Weights of a small encoder-decoder audio transcriber.
Model: log mel input, encoder widths [128, 160, 192], decoder width 320.
Training: 4000 steps, batches of 256.
Data: 26041 training examples, 39.3 epochs.
Rows from block 6 of the text decoder, named by matrix and row number. Rows with one number belong to one attention dimension. Each number is 128 + 32 x the weight over the matrix's rms, rounded and kept within 0 to 255. All counts start at 0. Numbers have three digits each.
# v: cross-attention value (decoder.blocks.6.cross_attn.v.weight, 320x192), inputs 0-191
# proj: cross-attention output (decoder.blocks.6.cross_attn.proj.weight, 320x320, transposed), outputs 0-159
v.111:122114150093099096163104176148188192137151060139134101177138142148123114095120098111101165121102099169120115161179154110142082118095163125117163090151170173117122142152138096197210169095140133114171064124134080124156083210133053159155110133155122163161102154155135060088136138118168095140080128114139123149066113167115151090181094136115045142198130062166134160066151097164187073089090055145104122114136147175128153150126115127094180097115091130148112132145128171136141115074165148110142169059139116139139091081121102179131165152100158154078095048143112161114093181175072154113
v.112:123109079091065151179096131162119152104126096075165092112170131099123134184116124131118197139146103122127123186106107153133107166149124147121105136118151141119139152086216126143102106153154183128190174168163081208115103164139095185076124151149116109074135163105106054155202174166100131104107131081105114114101119095091131110153108113101139112138153107129085120141055087091125134162170121165138104174126168138142175062109107163142169120134078093097118070133146189118080054085097133128118162158087149089122101180157128103120087152114153167118131114093157078139118122122166130124
v.113:137133140155180107111144170151123111071138143177114118143083111151164149073141116122130088155127095096116072092160143062144134100180107123061096092154113154127128153144107147161127138128112116127150154140098121126123157116148110104150164087149139140098115102134147143098144091150125134115131098092174126095137147190091094126126163127101140146116164099155119123159180112140152132143111120099111146125127194120182113113126120155187153120127143088077127106109134150135104164115146126101119162104114091131085094091137109147136171108127160095174119172150135169093046185081037155151
v.114:156124102066119146109120182112195114129135106107164118128149211113123099114122144089163088126144170211085118079162162152089065149089125123140172182181134150128156168219175085054165129163129167086105155147148106155177069144138209097076109108148154151117102099126101094108147159145107117114124092129163124126211107127134144151119145092094070144093106135108160177136079099120116132059088132106102111120108155140149155184109122110150183132115085208111151093154081144081109132130128112096180103160170155168151139189146121114165102070170133125125210103160056124114087071059100104087
v.115:109124107121204097158086154123077126188102153101187110121129102131165183112141099031038157146135131122182150142110164146105043176137136135151242190126116095152111088143127125146084097137097129177136090107058093099135182109103120119124089107167110194116103112153158115145133095122067107142117089137133158154161108122094155106177151130133127148138104112175117056127152181114148126113093161174127141098204145178156153189085116150188140145142153158135103091111181094090143144019140096140174140099061159058108142105136191141152159105073131124090075145087134181138116181165088116097
v.116:124123154130069138191095073087074135223066163132102118124183112103159125059140135121140171186133103111075199147133175146124132169117144145139147158216133133110059095148117134141200108085089165090162090137185146106095097161145133132159099146124133095119097135186138121165110153111105115134092092136100088066214066121106051129151130147076161101101035093138139080147163155149085150120111095112152120147144142090143197146156135147130115136157148143115151053156143143134125193102071118103133141153168113113108110136113140108158097145150071130173105120170160064054129130151177148104
v.117:133116131110143158070156071134116143131137146176157134117104116131050169062123139129126132123117114123169067129167122115084111124121131111095066046075123129155039103097134093145086139143109056159186158132084132114178158149123187150201141132146157095113133187156153121084092142120113118119115132127131107097161121084186120142122147183109170148126121166128153140090125109137100078193113124120156199139172186215122140146031036127123144125125078136134146120196130194172128091133111179140114118139146145106119149134073088121164133092095138101098239166122155091155097133113136154131
v.118:084120123133171179111145122139115152135182136106157079092154113124069122148105125169159113098136152139111089130130192152120080099113133166056166069089109186110138116076090151180126163139088127126163139137171050165123176103100107132201151099123133089143120129114151114143121163168148115103111075140153109140104165087055090137132156051143211103168134161079137166147182139113119134107109089151125100109161118093142120157122160149089155136129129097097088081086147098114161128158160152079125128126159150112145167023207120074165173191093103128180163133099136139111136181142109076131
v.119:121148172172149101063100134072087101144109119166119099139135114077135096159141118170116119188104096097077128100196123145139155161165131114107131177134105110105168170135141126093088115184115107128094154127066057139172125078159125102168112123143140158120130110100136142138109151080079195158140178154136097130196111150151105090116091078166181136229185221167114145091097075128096145147102181105117148068172097133131077114144096142144122162105117063143123168087131139110086115116089140115158094128134115164160085151199094115103119098101167116112126152154069136156084122093107121119
v.120:095096099129149065098118166162147152186073099113139108104155116171125115204113109227084183147149142151128073077090157148108134106133173117186140118137127160151101143094174135193163114120134126136113156122127215118087088072148092137176112178127137090089139066101129176111152183162135115160077149147101154137131084176131114182139117139092077121071097172197108074077133167134124069125104103113072127191085148084055093167153122164086078149102176165143181095120162121168099086141096131124089090099146153109143142205133136167107169114091219083158076130115111120095095043105132138119
v.121:106124094157118096113219109073139137081119112096145140104136144121111189134135113067153150155191213152146117138180121113114128122199189153120092103139107129166204107147157093145149111146103159138124159089182141111083144147097072210044075188073123117141141154121121170179135144148112085087107113148173111128171076152135057149163122127127139106111123125100074194122154128099096097121111103169123148114151154118145124064114149082026074087127140144102137107099133090156086109107161143170132151095120101125145131157136145129167119154079148128164134189122162072150165072156143096135
v.122:078111223098130135136048162096022159139123091134122114131103180089113097157120132169153128131100197133130209157130122140183087188131136122137114161078146163123072081126162096130131092164130130151075089138087138168139103189179119089201140164139129103126136155104159134085125168004217164136161082156110160169139137128115129057117128111141148107072107133167150193149096131105109129111134136089090127065174121206077102101104214117134127191151183101150127127077124202131146108151101175124155085179102165096143047115178095086149163097122176132124064133111184121105109142156154146121
v.123:139119118162116042124196110141125148140087091124086137158190116059128112125101115111117112151109188083172105166110160125081174159133155155108130170091124164138079119130126103164177101142173095118109142107094142133145125117108168172134146082130088181123169126134100073148109177173133220138172152143124113139141150094103152119119143199130083142098121072065119199106127083118138142126142094156140145155168126076094134041046145138102126175144153157138119084127170155145099075079117114143087091098118108178138095082185152101126105142047166122104114162141143144152142210134153115156
v.124:192180156153020148128091105163056074101114093130106149130118163128158116188119158060110099132063101122140107109129140109113134136087125114076145132127168139139164163131120103131096202117108105132149049138159166112117160115152153091097114122140159141080083089136064211127111117154184132148162115137091079093111153138151090062163157121121149166112147243165096092236111137140122099178149112119162059132104138135169173123088146174183108192079078173157104111134123126122062121084088132129129146120093115110148177112199115172149165179126117123185117100117122123067143097095113144130
v.125:121126122173060096188101109147196123079076064175138139139040108136132123098157104084136091145102158173105119180155066135197154114103141132141126105082162138109151143137176135098140108166116069104139154131140061103095106121163113132070124117136115113155126095160141132114151089110119120135157080128174123100161211227139088087090131104118133114105135103148075113148097143096147147121123165175131076167143134154127183116179156140247116049106113037152130217136065097143184156140151149131169145121068148070106129125176130174141079193150116118149072115168119072180176133072106107117
v.126:108090123120072111147165168090167170117129142156170174120137081106096187094109155083123074142166095138100101061153072103197152167092104143097094171171139107082125155202143188116134180116141125120114114150118156086087116197129099159138145040144070077137122089146051131128090066114118086129125106153122128142175061134186121133104141185140080166143150116112126112228138089171113154145150100096132093158119150090158177155137107186085147093171115136123104120172126162070178051136140103109134110136110124142171129092208116102180104113132134134093099109092116189172159080149112163130
v.127:101148160115103151109139084119114134056118076118098131146075122108076078109123139139114138129125080075122106137133135129066136135125164194131117162137172082141185124130084117112172122088101164153067101150145098129201186159088205110146173144114157126107147127150096171160140118120070155092152203143120096078139165120190138085086138140107139124192163122112172145081069181131135176116174101138114128142153091091122000133140134120128174162101087108194155134096087083176155161103092157130139112128158156189106151139155130091129166114113075134084094083085119110140144130110153109139
v.128:159179152153109135177133073168117061121118156097155119133115182096165077080207063106168091103139132121129137138112080151125102140093131056202153173126128148160111114158108184092113189034129156186151143176123140127088133098114058087085155151103111119177093159162080124138159188132121105106168101121117081138147111161118100146100074121138130123127119091123143164190086104130169088139144133124172102146138137080094101137077170074167135137140156097123081108081158153123155123106093162130163137173145107126152089131132122127109102154126116115156226079155094159116133146163145137195
v.129:128134163147133048209188176143119109137113169096161136151151169120173104123143126076109152114127151140082113136129150158135117087137102093154097159172134172124128061170131092097108129074148163115134147133172067180210078140102133077110110111183105182107169119107123087154100143086133198082130121191130083127087100141112130092077164069116109107149177152118153131195116126137047125095143146092103131107153165125122106086084099152109165100103156139128106126168141095105108144166114155114132087110074145115143092153144113104137127109174124070124243186142132153163074149162088147148
v.130:153132199120152106049148098108189097056099102119153179137191092132084130126164065159125100141140209084104145069104096112119107182087128135142154130165189139063141119024170147139203151146169138089172155080039135097070178131136208131141187110133181127120093150162101123070124158167092151108140095122112104177123124086168115187105138116142153092076160156154123099087142083140128070107142109146099175123109118149105165132103184074146099148178112245110117085164132190102062167118133159150107165115093132136141122090158132157104079149132118176117104124134135151124161135133125116132
v.131:097160099160147077109093083117056196110094108102088136125108096138126117084129158155154144160071133105134066160132157118100178099173053126156148124086116164118139089136173104148110168098086128151131188113122158092141148083182074164083104129113113120092156113153154153123148084127150048149168141115140217148197083070153100201113151117201132160140134120105112183086123096117128184149190127155159118166081129147110092096070123136120068129188155126185098126078196155097135114180132121157109136132100108099043157131124194129088150130133152120095100097162122206167109134137065146144
v.132:074160103082112118109134140115108115183173178123139176148122169068070149169099148176192159123138099038194153137099136122137114156116106102166160168142126109128057096146133118164123154178099130111122150150148097131148099096143118152073115130119121115133078092097168103096109123145116069131135114105093137124122115178115125136124218121125077176123153087164132089183134125139123131094094121137043139153126123119102134151126115151097189150166120121113156095127173076076168083048162130129097081115158105186088122157141119116175184174066108145159137070108109107092132136149095104224
v.133:111155134102102090144096127130151208084104099194123116103125138143134118189135180171101145091180146152172079086111112099162121120100150150093146131124201158091123158089119087097078100144125127140127137127162119132185100148116129138114160166137120126122148134091169126099117100097106124079172146131104189122144083132109156116141069129216115089146135164136096102107117120142084134125116183098174135136172096176169079147139135123137077155094144129131109175119100096172127117137074126132130119134094103142091117126133096139121124144152188109136098162150071138121092110097146144108
v.134:121155170087158137071145118105145186107126139201098116139091144156090202121127145158102144122125111086108093136098091095118186143105129160121147143085192192064188148165089114140159091122105154141111147114150195101112121116117099086089165101099161123105098151084108089144065184107094173066083128118111153180142079147161138088155126142175089093111167119113129159173079127135127122057158159079172149186115088149126092154145158129084085138139133142148112096138134075145181135171074109086137120116091151118115188113109139120127165141151171049123151109151183071131125114126093159145
v.135:110076173184141107145128061103128084130123122131208166068169170126145114184126113158115147072125124124100187088170173125153092124097127140154142148189143106095084059100153097111117136120113138099189143125113116132129146109113180092196078141143131153168116105104201122125107187200143101073093201202128064113134092139126128170141088062092127120095147150132182141170136151145092111136114123128119085157104136193134101118122138080102078146133101110130159101090068112093112189159149104136108052112133116166121151151199121093110069157167103133090148081146159152168072135133109187151
v.136:142153079114139093160176148095153095102125083098153142111170121065116084154133096164111184125080122083079113155188110112159106086140143105170199132128098110120034127093133187167151114145109100175071091090136099134183096148129152123085157098139143152084090155119149120140133138071140174221111160120138190155123086125100156130145122115105125116129183114185082133110093128145084124118109156141087126082139152156103167143136180136085138182097149131163066126125137108128140105147161162158155126085140121146149189176094099172163090134148153171128051165140096166146162107080073099092
v.137:111089124139059138125080065104151090119135111128196118124181132104106154126093115137090085142125064147134128092124135158096120044084099098107159138136153075158120152144104132111098167191165109076168147136008115145101102158150155183146154104163151113135105129067126120103132096193105175135108132172108155163115138142116172131097099093133084081168091142078133141166132131164131173184134152111130159125107137135108180152134076171113140166112149110135153121108168181065137161107126110080122145173144149091175131162189183165091150121075133101159151125112090109167089162180162116114
v.138:180154127128119151112175098072147086159152124107125118119124129082092120163164128109107109101078151056104142171172147148062096089135160084132111163132101132109071102175111133120095106112079147096162109123161101181128121092120171125075075166116160087099084148119134143144102201074097097153125175137189129166098107147153126113156143136129137171126114078117120126101134098052119167133119110126173145067131129104124154133108185137135093174119185094136183136121090168143193137141087142139100137090134137149157166170146165187094155141218120167151165115165111101142143124068175139080
v.139:134121101162188180185012168056092125137184108056148098087109113072110158107117147114067151150166135077104111162093143126080135120186146171130143104102135143113137097085173151107136191119097111091157179174123161106117149183096143160141137179156150155083084129199163101170134124171167037068128068160216143090099126126101080166149094059165119129164132099168150088096098149177140178178128168113134114153141145093168120130114201160135098092163153097150106086135097168124084144153117121161083128128133134105150120072086132119116161114086100121174107173123185097168136091151058099143
v.140:160126104110136110116051101108173146194123203127109093109146128109120134079114129112133171092159148106074126105082081059146050069102146123102152117154179171185106182143124153148161104218093105156092111160167167118110157165171133199097096094165165144122100097119113145116106138122132088147130100156131163103136175137140102103136162103150095119077077131098153174127172085146095140112097114041124144168066125142123120136120096080159082109172160143193128023167166161169141106137083125207096163140044187127180161109172113173118140159160100151102134128145078078115130109155147144107
v.141:121155104114130075167177150072100123068093185163142158158143146092145162190110159140125101137176185096082090123116084133132135166130131080137049181120119121090145149097125110150158102083094134165139100114073122185120112157094148183126198066118124126181083120093136108144111114134111134117122161159100099126122137128148187151148091104095115145116187081125122175157107131092143094109082083121139154133097119218164070107141091110156201132048125180133180156121142171141128173133109156138178191154156120123138100112122106131092078082104145175208094095102125100105075142099096119140
v.142:116134052079102109119126107135159139141140150070127128120168093122142111101099094159154166070130152115153132160165176166139128130125140139152143072141107087080128175088135086168133082119145106114156178148127179156122113196121125101092124185122112086125159206136179076143089100142115152095161141137091175090179123105125177156204142116105114142153162162017167154107120100095086137095078105179121092196075086145170136139129185134132131092125160112140113209146150102095138165087144161117115126132117184145136111120096076124135120097103120139073143166038142084118097146111165104079
v.143:110160183132150042130147125094166158074123190092096130130125096131108101075093134150141123167123134100126120082158104103119145092150154114121131160128150107116112121137176120110143089161134097154119129124100113134088177168117119137087129132126119142159117082102118083110138159097104099084209110176143131119173107116158124158067142131153099154176119166100134084134097107150104167121112104121129156098119174121104117164156143153121079114151101100160132135195188092222182143139074167094155081112123152073143190117139170128123114148117120148164173122134116122148136114147090097154
v.144:143140122100116063081134182193166127136131158092127173087220152103118109141100071178142088154117106082072121093080113153176119107136104116089141061161122167080164154144178162158114165107128158141183214110134164131132081144065120142093167104164164141136131132143086163153117120103111152080185149131109122085128131142103152064193100109139126122108078127099159170156172136149103122143170091119139180094082090092132125128116139139180134145079122127087176164093128115103220093171150099128086118089163073139216143120132086108153131125099114119097175114121109157053137140132151102141
v.145:138078082120133110140115099129155131116135136135100129121130134080152122110120104134183126123069126132172141103059107163141082094132145135098111151087110096151152131067122068147106176140147126144092110069122112171116146127127148152118085121096076148141163141126155158134155159121120114221107117105136154134151130133138092116129130141133193103157125082172131153144143147198087103154169144147092079132107151164128147095112144101150147066099143106105160122129118151071120125164122090136131143103154111138155091154096135142114178126159148139109067173170105118119230138144174136164
v.146:162147182081111081203173093142160174121108128122131114129167058137124111163136152155164124119077120139055174104092149096112122089159099081127096139174113106111111121091140086070140064175089152167156128127152125158075125135084227130124115155137149144174138135116114160104147153114106135131103078088159091127132186161100122162132185130149122119162115134177131101121145095194127120153148162130160128112155187111147126140142084143149123125138083130089167114104085113152118112111094097078134128130183150138148084150146093086164146116149116102098128162091135080112196133089168139166
v.147:132143121177101083195139081114110120097087108157179097144090150117180189112132118148134120083176150150099067133026165117101107129172136101155167132138141085136120159145159149134115117102118104157135117142139131136162067162149087145147100108099147145138144152087075131105099139180201148080109189036188179147149150088064061165149108172139132173075115160101127138105081093113115124167149080133162120104125167096109153131082109150130078096115112143155085151075132071109067135156119131153144179101143109115146190130179126134169225164110104113145124129180077067133103121145151160166
v.148:139201115144144087144112072165131171131118138153208148151155118140137097114123156151189131126088208136148131160113057151140250170132086134142082151106119102102061133149136119150166149135101099131181128173141091119140147082129131073150128136124141180138126153120124135055109107127169143132139212178135153135142154129098136085143131119116173131104131144071116054123115127126119157104155089142139130119079105164141107088150139117150100086130155151118088204121114111160154143068139137081114114125112081095080126134132176154139082133110088119121070144129052133115081154095127074130
v.149:171117153168134147202087140174166080106141133184128150144142106102122112198133142081137151149127100127128137131118134151134134152117085121136138083112163069145129151150138181125165159128172164131123144059059099121130161110139096097132116115077162072164131147116094184128046107153134101161155061087135123112163134166196141113125102157138074141114103056083102068190107113110139088173138135148098131119116134128197170157126129124143120156130134114069083202126081109085138143110153149135091169064088163170086072095161103166102045144168135127180150146126115107121146073107118158153
proj.111:107158163100163088119105154167106102179113178114132102072186138135141112102126154111149152119098170151129120140088146150096155133175097125142098118099134159115154156071136096127085165096130168075150134121110086078116172095126159133118071103189092090178103112137223121069124134144137119144136160147086109156130122134151116156173114224151109105145152140119144098129138128141115143142116097069120155083091119163165149200100195071144104110143132155134086141179083089160081148140107108
proj.112:066118128139117106156140093180121121175124125153133168135149139046167095135111114119136146113119120136156159164104085168146202106187089162175107112093180202130094139132085106127145116114107135189120171142142109107159095148149140106138100130157118081157150124142146080129077100141133066082137138074115133131072109084153164092122119189130153120136133082095097161133162117124087030157096104170087048148068154114168152104122142145166171087175190082173107152170109101144094141149122147
proj.113:106084090090197133137146162164109133130180144114145124164144169133115161124136148115115104096131136125172176160080193115138112176065134148097138127158139118123148140131146129116088125122073165181168113094114105139127113139137197089124171073146080170170121129125132145102145102141156193157110134142100135145124154173165092124114149121104079169121080167138155135091177140117107131133109107113136144159071110126062095088215101123131182138152148125089131150121122126107165134107116103
proj.114:191158192143063136145144192061112141111118176180113164095134125158119145163094055108136213127114148136181155132126153100147169171118155137121128142084132145175092101055144101200125148139172080135091143118144189092101138097152175133155184149152131120094125155176110112070083178096111169138103076105116147109151118116146034139178172169153130175154142097099159141147152126121127076140092117125075152151140161137158155093144146131138141148100151104125170080168083064097128121123139184
proj.115:088146170101132118151152145069130094111094144104145127103169108125151120111146118121158080077102114100158113144124154161124098125116111069133133191204189158105105168151167155137143099092116168133136135129112090132110167123179080112118138155188168147124141110113168116154078094147120176131096140177157116120139126105086151140156116116110100104147153182160136155121136129181106126122088124115158111114119179180197124128052106159100127017169153153206138110047107083105093123134083153
proj.116:084111166104165096131135097079104096165079155144114117156149130103070156133195106138093110116121143134127109195123163150063093129144152174145141122145179158153107061069140045129157083148214096183095121103049117173134109116160066139169136138108087038076138157209124167151119130049159084118088113199126137131141115116107123151129097150091135131103175111107161137127110194115103111142171129063122161118152068090109157139103134091167129117166114130124138110130114145166118094170083109
proj.117:194149079136170083133152145136069116130130120141126122118122133164095178116158113139102114122102109177146161104067092127096114099114160147118184094074112052127142102104134122116102117083123156204151192164139110139111144088110104105123129077038149135097192141111154094156132135101148143158165139098094081124176096064173137061092121153148114074140164149130159126132096174088071108147145102121101132126133148142063054090170108149149124132075175100130152091046153098124142162142163115
proj.118:097127154093154154160160139097125161099117115166086151123078137096092065149094149115179090055156146121110143162121121141103124155137166141140109157179131182118103133143144097110177089096146164230144126210141098129095100195125158074128098098126132092136134113077161110068100155146105153154165148094145112103101072149110090156107085144146132105128139127141104107131075133118119120127124100100136133162097096124104115106153185111167065138184086150118142099133122124151114143090082074
proj.119:129134079039115151099150108099086145113163150105139151137112132139127152086083099138098092090143079056189161114198133123077154133162120145112132095160104100110149136143193164102094130174180132130176060142111091076128124148126179050152184124149171149146114154131071113155165118132166166095148158157163168122131117109122136127140161118121118132081050161108119118120130137099134106061105157115156159096113142151120145176184110143176137175153170160138156111099153093142173143131122116
proj.120:109099099176158104159087112128112122093211148145131174128111088147209129075173110153147066199135111167122124095131181121138115186104120084149056098097146151112052138099164071051130144140191147096126109136013138112162125131135103145120129092115129104125132147126092134136139132100117081141150095146120176128092080171125119106143106099095140075141126143057144107128140133147168081085108161185098123093143151117157139099119151075142134104116146141089109218087138079142155165126164095
proj.121:189105143184130113153165151131143197107141107104120160129135150093137096163106111124136127126184091090129145099162152115140081120160123112149065108152200121094097084076106143081083202150147115152131148138058110130118116185126085097146176199120158108163153164102075102121177142082118138109165115101084200164101072164120121203159092058122124119089161155117149147165050110124075143143118093147114134175139088091072148139098113113192121147113146059116139134180131168147132134149138096
proj.122:116121115144185125170196097101125170094077143147090113137067207128136101114171153146185148143067134139202088077175154073093170081079099119154123107207126147169140130123055121133166141148145110160186167110102130169116127160148135107097102165141128139191101140133161133140120082134067090090101115183160052139146103142140114139111138091176138127155114131166098122137163113088137158123193192038103077102206099165176161093156099125113113209140153152207122156139170126131110164152134138
proj.123:156124102166114142195164101120146150154173145081136173165134122125094150183167118146091113140153113120115118165154096079118160063133086196137107077158142093077099160111147131126091112128082113108225144194143116168155155090124172141153054166125192126168100145071145186170123097133060132181121110120123092075121148067076195161111160122125118108128056143067144121186120150121099158151144179138128108102120142138146161119086142123156144120169109083152111125184126088059118119086138130
proj.124:114106108118125122120069151120097163101120076148139142108103143105173122126064154106139159082150152151192044199085120141147134078107094119089078143112133140104142136137165156166082146149158086176162194134097160112123097178101163128129099117093096133077133101078149076096138090105156149080089096099134152131111160163090132130079134149080126163146126142098106134131164092111124145118175165160074099140093177095139127130165132134116158150106129154122144110108114151093061152132145094
proj.125:084101147092104158134162095130155090092082129139137183081150153110101121161106147124134068113135129115127150190151144134187147101196023133087145193120154178190117124148058168167135201098156145116158074140185149080118118152162148149135152109126122134084130107119133162098126152105179105158099170154091140131144120156144224208171139132130071159163134155153097087108107114083112120130139109123110218145167138063124174161177137129103142140123127101107151158127116180108155125115176098
proj.126:096173119103167109136151102103091195159150162073156092113129139165078106158093116092103107133125173110150146194121067096122076088199153134104105099152123100147120094094102102205137115145125134096142157099179119109137091158118090207159126071113139126099084191069062174140114157128165131135116091114111116084069153126125119099168129160097121107168199066137183186155113138125131165177142102093147142149144092087136188153112160172185190110095082164157116129179112140169158110107045147
proj.127:154160097125098150123138121125202142161152155148174065134154167121130157145081137124179142179122152118105151132142133092133148119145084168127160084111075096128127107159189142088182135100149094157106151162145134121138104120098094111153130184100178138117132115086140118152175147113084141123137116132154153101138147125170184087126158126070114176064081150095099056149165131085081164147095128078101168122147164134122115193161132085105103122153200150121163127145106103132075124141101107
proj.128:137105117083108166134153138154091068150055152147115184116118192209105142130065135090132125121137179153171105093097056119086108173181196208129090176139118098117165041164109135147113078157170173070156110186157161069159105104079077111126169143118157122140148051187090098086128147111135130114112153124098081185139119075135134106094136145129087104111166168156138094135105115136129153104125145131133142069143137183101102124107122140124137154065122135116111096175120083106091106125143130
proj.129:113119149117098152101183166109092144118138094163141104127092161141144130094108151116099127131080089192163113098129155194107113124139184141112134114144130103164200158131077154148121079155120154102120161165123116114124136152046127156121119154116094156189108080153122097174082099188069129048087167145127168118105105101175121191114168138145124076094095155117078184101173117116137121124120151080174066130096127177128069124138125117086145102172166040110109101167116123107103123071114145
proj.130:070126104100168134178079115128124174153176135177152104159091153165147128147085070084164117110165196128142081139109144054106186145091113090065126092187151156062138114131160121103094154170113173116086098126132163140152095141188147105144164091044150094105158146130125115135123173172149146120126194069109114164068119083056108095154145115134169164121086164084134184163104120159141063085112062146097159119078118126165131169132116148147117123108074125153153131099122177120112176139152124
proj.131:081131111102085149110140110148164192174119146091103077071103143154110104137162179154177088198162110122154113053128117067108128152175092140126112193083085118089166175163105117148152103158115106132114112126134171122133068129128089068135101083126040103132079152104137138077099131177174111153167127156115123118169167183157170086125129153138113126102080094082116125119179198118061110109111173180102121072162196103119099071094146138130135118156113160134105116197084160144080140203084123
proj.132:108130153111124076143143125081151150113154149174095126147157091174117127100138089111147116195114137106118134151120087132191155173179171149166112143116123132098136126125141108121153139087190118157134181141080200099180058098184116102177081152078152096181125133095102113076096139123063152189072142115155220145146114125178136162122118127101147133157141151137106086146134152094145151123113140107159147085145108040116034096116140170115102099110154136103132126071136119107143052104082108
proj.133:082142159150141145087156100114108112068119081071193127111135147165099114069134179111107076150154191101075123138156143123127157161137084116122148158128121148125098188154141115120082127072165125180111102165150184146153129172089117091100186109090187098188135118065131170106119062086099148105102113112165149140140114143160145135129110096158128148110092102135134156155155147101109151148161137124124109150138193117075157089105132112106095089126129109101150156131122190121127096135118139
proj.134:145152131125068174120190121138099185087098145096170107112168147172111086090129130099141071153102188101091079118114152144130111180136123053121156162056147090148133143123115125095137147139166149154161136132113115155096183156173157137137118083149144038181113108187137103085151076105193093112135134095123164104111091087097114170126142146140102105119116093071130119170131121112120122090116135099040150145136146154145112124147089125060142059098066149095103125154204137126125052096122114
proj.135:086085170078152182133130134126071112151099113154162126191096075205179101107144098082154082128067150067135174129086140109141131088188095181102137102102089111135130063065158133131103128201125159137100140103177131148190083155137140097119164180146079150147127146158051138106071158131092095060150070138127096105144118146141128173148118122143154130114145175146101114095099167122124115174111108115163102205134084126090116122146244169124157108118110110082129209111144144135087136107107169
proj.136:143084113106140102134153083117139144158163087115104072161144137113103133108139087123061088130096104107141117181141089131151120118175176120122147105128137135131084198243168146128119121060108153167060134145139096173196104098139157115156109065085139109093102209146123172188108148132122111135205139146145147119156139124206125142097085149178155153150101104165075186145098159183143156064143163097162087124059136100091169159147077089132108130176184140144150137079100111158118095083166081
proj.137:082100134082155165149106109105087116090133096114141153103066104107137097135110064141119113175099130110131136112061140118157084067195118076100119162111056145023115120137118108092145125164148126136194095101097146175124164130173143127102113158159156152188102152136133130125149092139082063152110146167135106147094142157122154137110091172076176100193149167112114108088152122119107192129139190150114177115113130094108121148132098097118130060100114117129099125091152177079150140112057128
proj.138:125117149133079165131105148125112140111145125086135117175187112114120134158135152140120163142120135138141151110115068154151094111146130144083146098076112101103148099098128105141184099142129138125129172089151066098136070073154103138169139121175145130136195131122122143158144083098125132156175158174150147192146106109137077103131091140106133160047113096125144132105103191164125083115129079116176101147100100113203142104089131128079143209099090064109167067094094155171091115048185099
proj.139:148089163085161127137129135148147113120129099106126171140083132206137124106100148146217081107069109143153037118165149120137125134151080125121135171118146127122132138140136153107211171193130091144114112120100087159091111114117095152089094150106108150197104141119159079139142195109131094107127107116141083185150114088038109188116098081117184104111131165161153101089131123130160143095114090139160100186090164113143124132070132129111156175131082084142084083174149150110126164124161073
proj.140:129166115134114080122151089140096079132098154103139053118103158146081163158035107189105103133130156111092166088148119161107158159141102111112169162097141132103133172151152142137117161126104129174140103090071125149104149125169113174129125171050074161180143135130198139089110126131141105112118102124117197184127092163080078094140110058205114121148143138082090180160137107168139172108152096083098209147131114077157098165136128105105079067086203111102154113095130148099128115147131145
proj.141:136130083159225187189117113157182076094104148138122105147184186206164134118149147028172126160118149160122160133173123142098060103161169163113117152156089157090077161185087160087120131092084190090113107165122075125136136130149116133040108161089209114104102165070107186052064123066117064121169183123184124142115145131090050104136096114079139206150140095119098153181051154058166082081151135085173119094186068115109159088138153172079182092144112128134098087139082087088133125160097149
proj.142:139150130117100054089068132127144109129111075058139093164129071110136177114152136133122119099121205161151123144143069098133116138135126103122084120072172180207087064139140080050170135107131107075090159083089111168124155178088141117216129125133148124106098132120102156129099135129073146148163111137141141124111124165122138176108142148103067167121085175055150096103106181127189101131166126092176141129093080160104106142218160154168124041139148173125090153167134134176110110160096087
proj.143:083093127103138140126072115069150087117179156073150125191067161151163125144133102091110105173136127167111111149118098162124152164146150126080139149123155198110214080145116103173163145143097097124149137163110159156095163073136128189115144105091094105131087149180089150137146071171119133101052136165140102117135107169152118112133117091099079128136048157125147180113124105129163110136135182123070158112153117140170136123131096085120159141161126119041103112119135150091130134157088107
proj.144:172120146105092080141127127151062137214138124148180113108122196190092142175119149092112095129126162229107145096100094170139149119116145139166056089055169119155100074178134123110107103186164170092099084089182117096151081172105165191146099098122134089166055102100187108074117150083104150083172094140173184122106206118044107105115111141090132133122136112130101018140158198107124102193109131144122102102162100133123155168162068185166086101092194067156121129132141161177126124168101061
proj.145:130111133102119153070147110101163182173161155101093155018172162144141105146090119110142145134113114183158119126113117090120163152164073186111125116159107070104126111100154131116104097116159120096101073150176120101099152044128135156147125096190167119110142144134144105098138132142105136137111147194160152126176116125134097152108106178184123183100082093136113155172131102166121139174136116130097099127120168130130085135141092114169039097102142138151145174119076089166155138144148102
proj.146:078131132083127147155138138112166114127148121117096137152181129141085116196087133102124133114159136152055121154123091171105171084075153101160126075154094128101126048138139120135104108118185078063127141146142114107163134167113143157087191136107107119153148182150147170100197088173087121082102114127134112139132078102160114095183132068077187148150123126119153157136110139139135149142088095140157069137143121121101140117132161141104095093172175089105199119052165123145137173078149126
proj.147:146162135173112188076126155126084119114076116121153150178079079143095152181106108081122187119125135119163120160101181152158164155163116168143066131094106010166074128118114129161109107117107091155146137137159123079115144123074109115134146146167139105185164136161153078115086206111113164096136129087172152144152121118125107110158153180130100166115128142153104134147118103138107128125133083125175087088135139089102149150124100114141166060114118122184161159113125185123086134141116126
proj.148:091184100133120152104136064123145132121124141133109102112171130087127159128104144122102139128155172114146067152059150111113154097146091153081088153158139111129166151130167090106099193078073140106137198103139116169081101131135110102083168110165033138044141117126106148142101158070101115132149145122098138136120176102162198126133168119107123150111107106135153198112145159118112087117156101136141138128167070164146126051076160105134177096130184096126148157124105084145140147128094167
proj.149:109087135099120095131134166166139067081158161171166170146167094056096099152082145123115104108154144170143119116162090049097060156124160121083165136160103093142080162090128110170134134095141146134134169189138159202082139108132106105121172109128121174101112125156113151073107142101173129108101197148124136144123161125122157135134138123079145138069165104070155139098030131143140206157126071153172143172129124115128139159174086115182138158114115164132088173140165056118124148170178144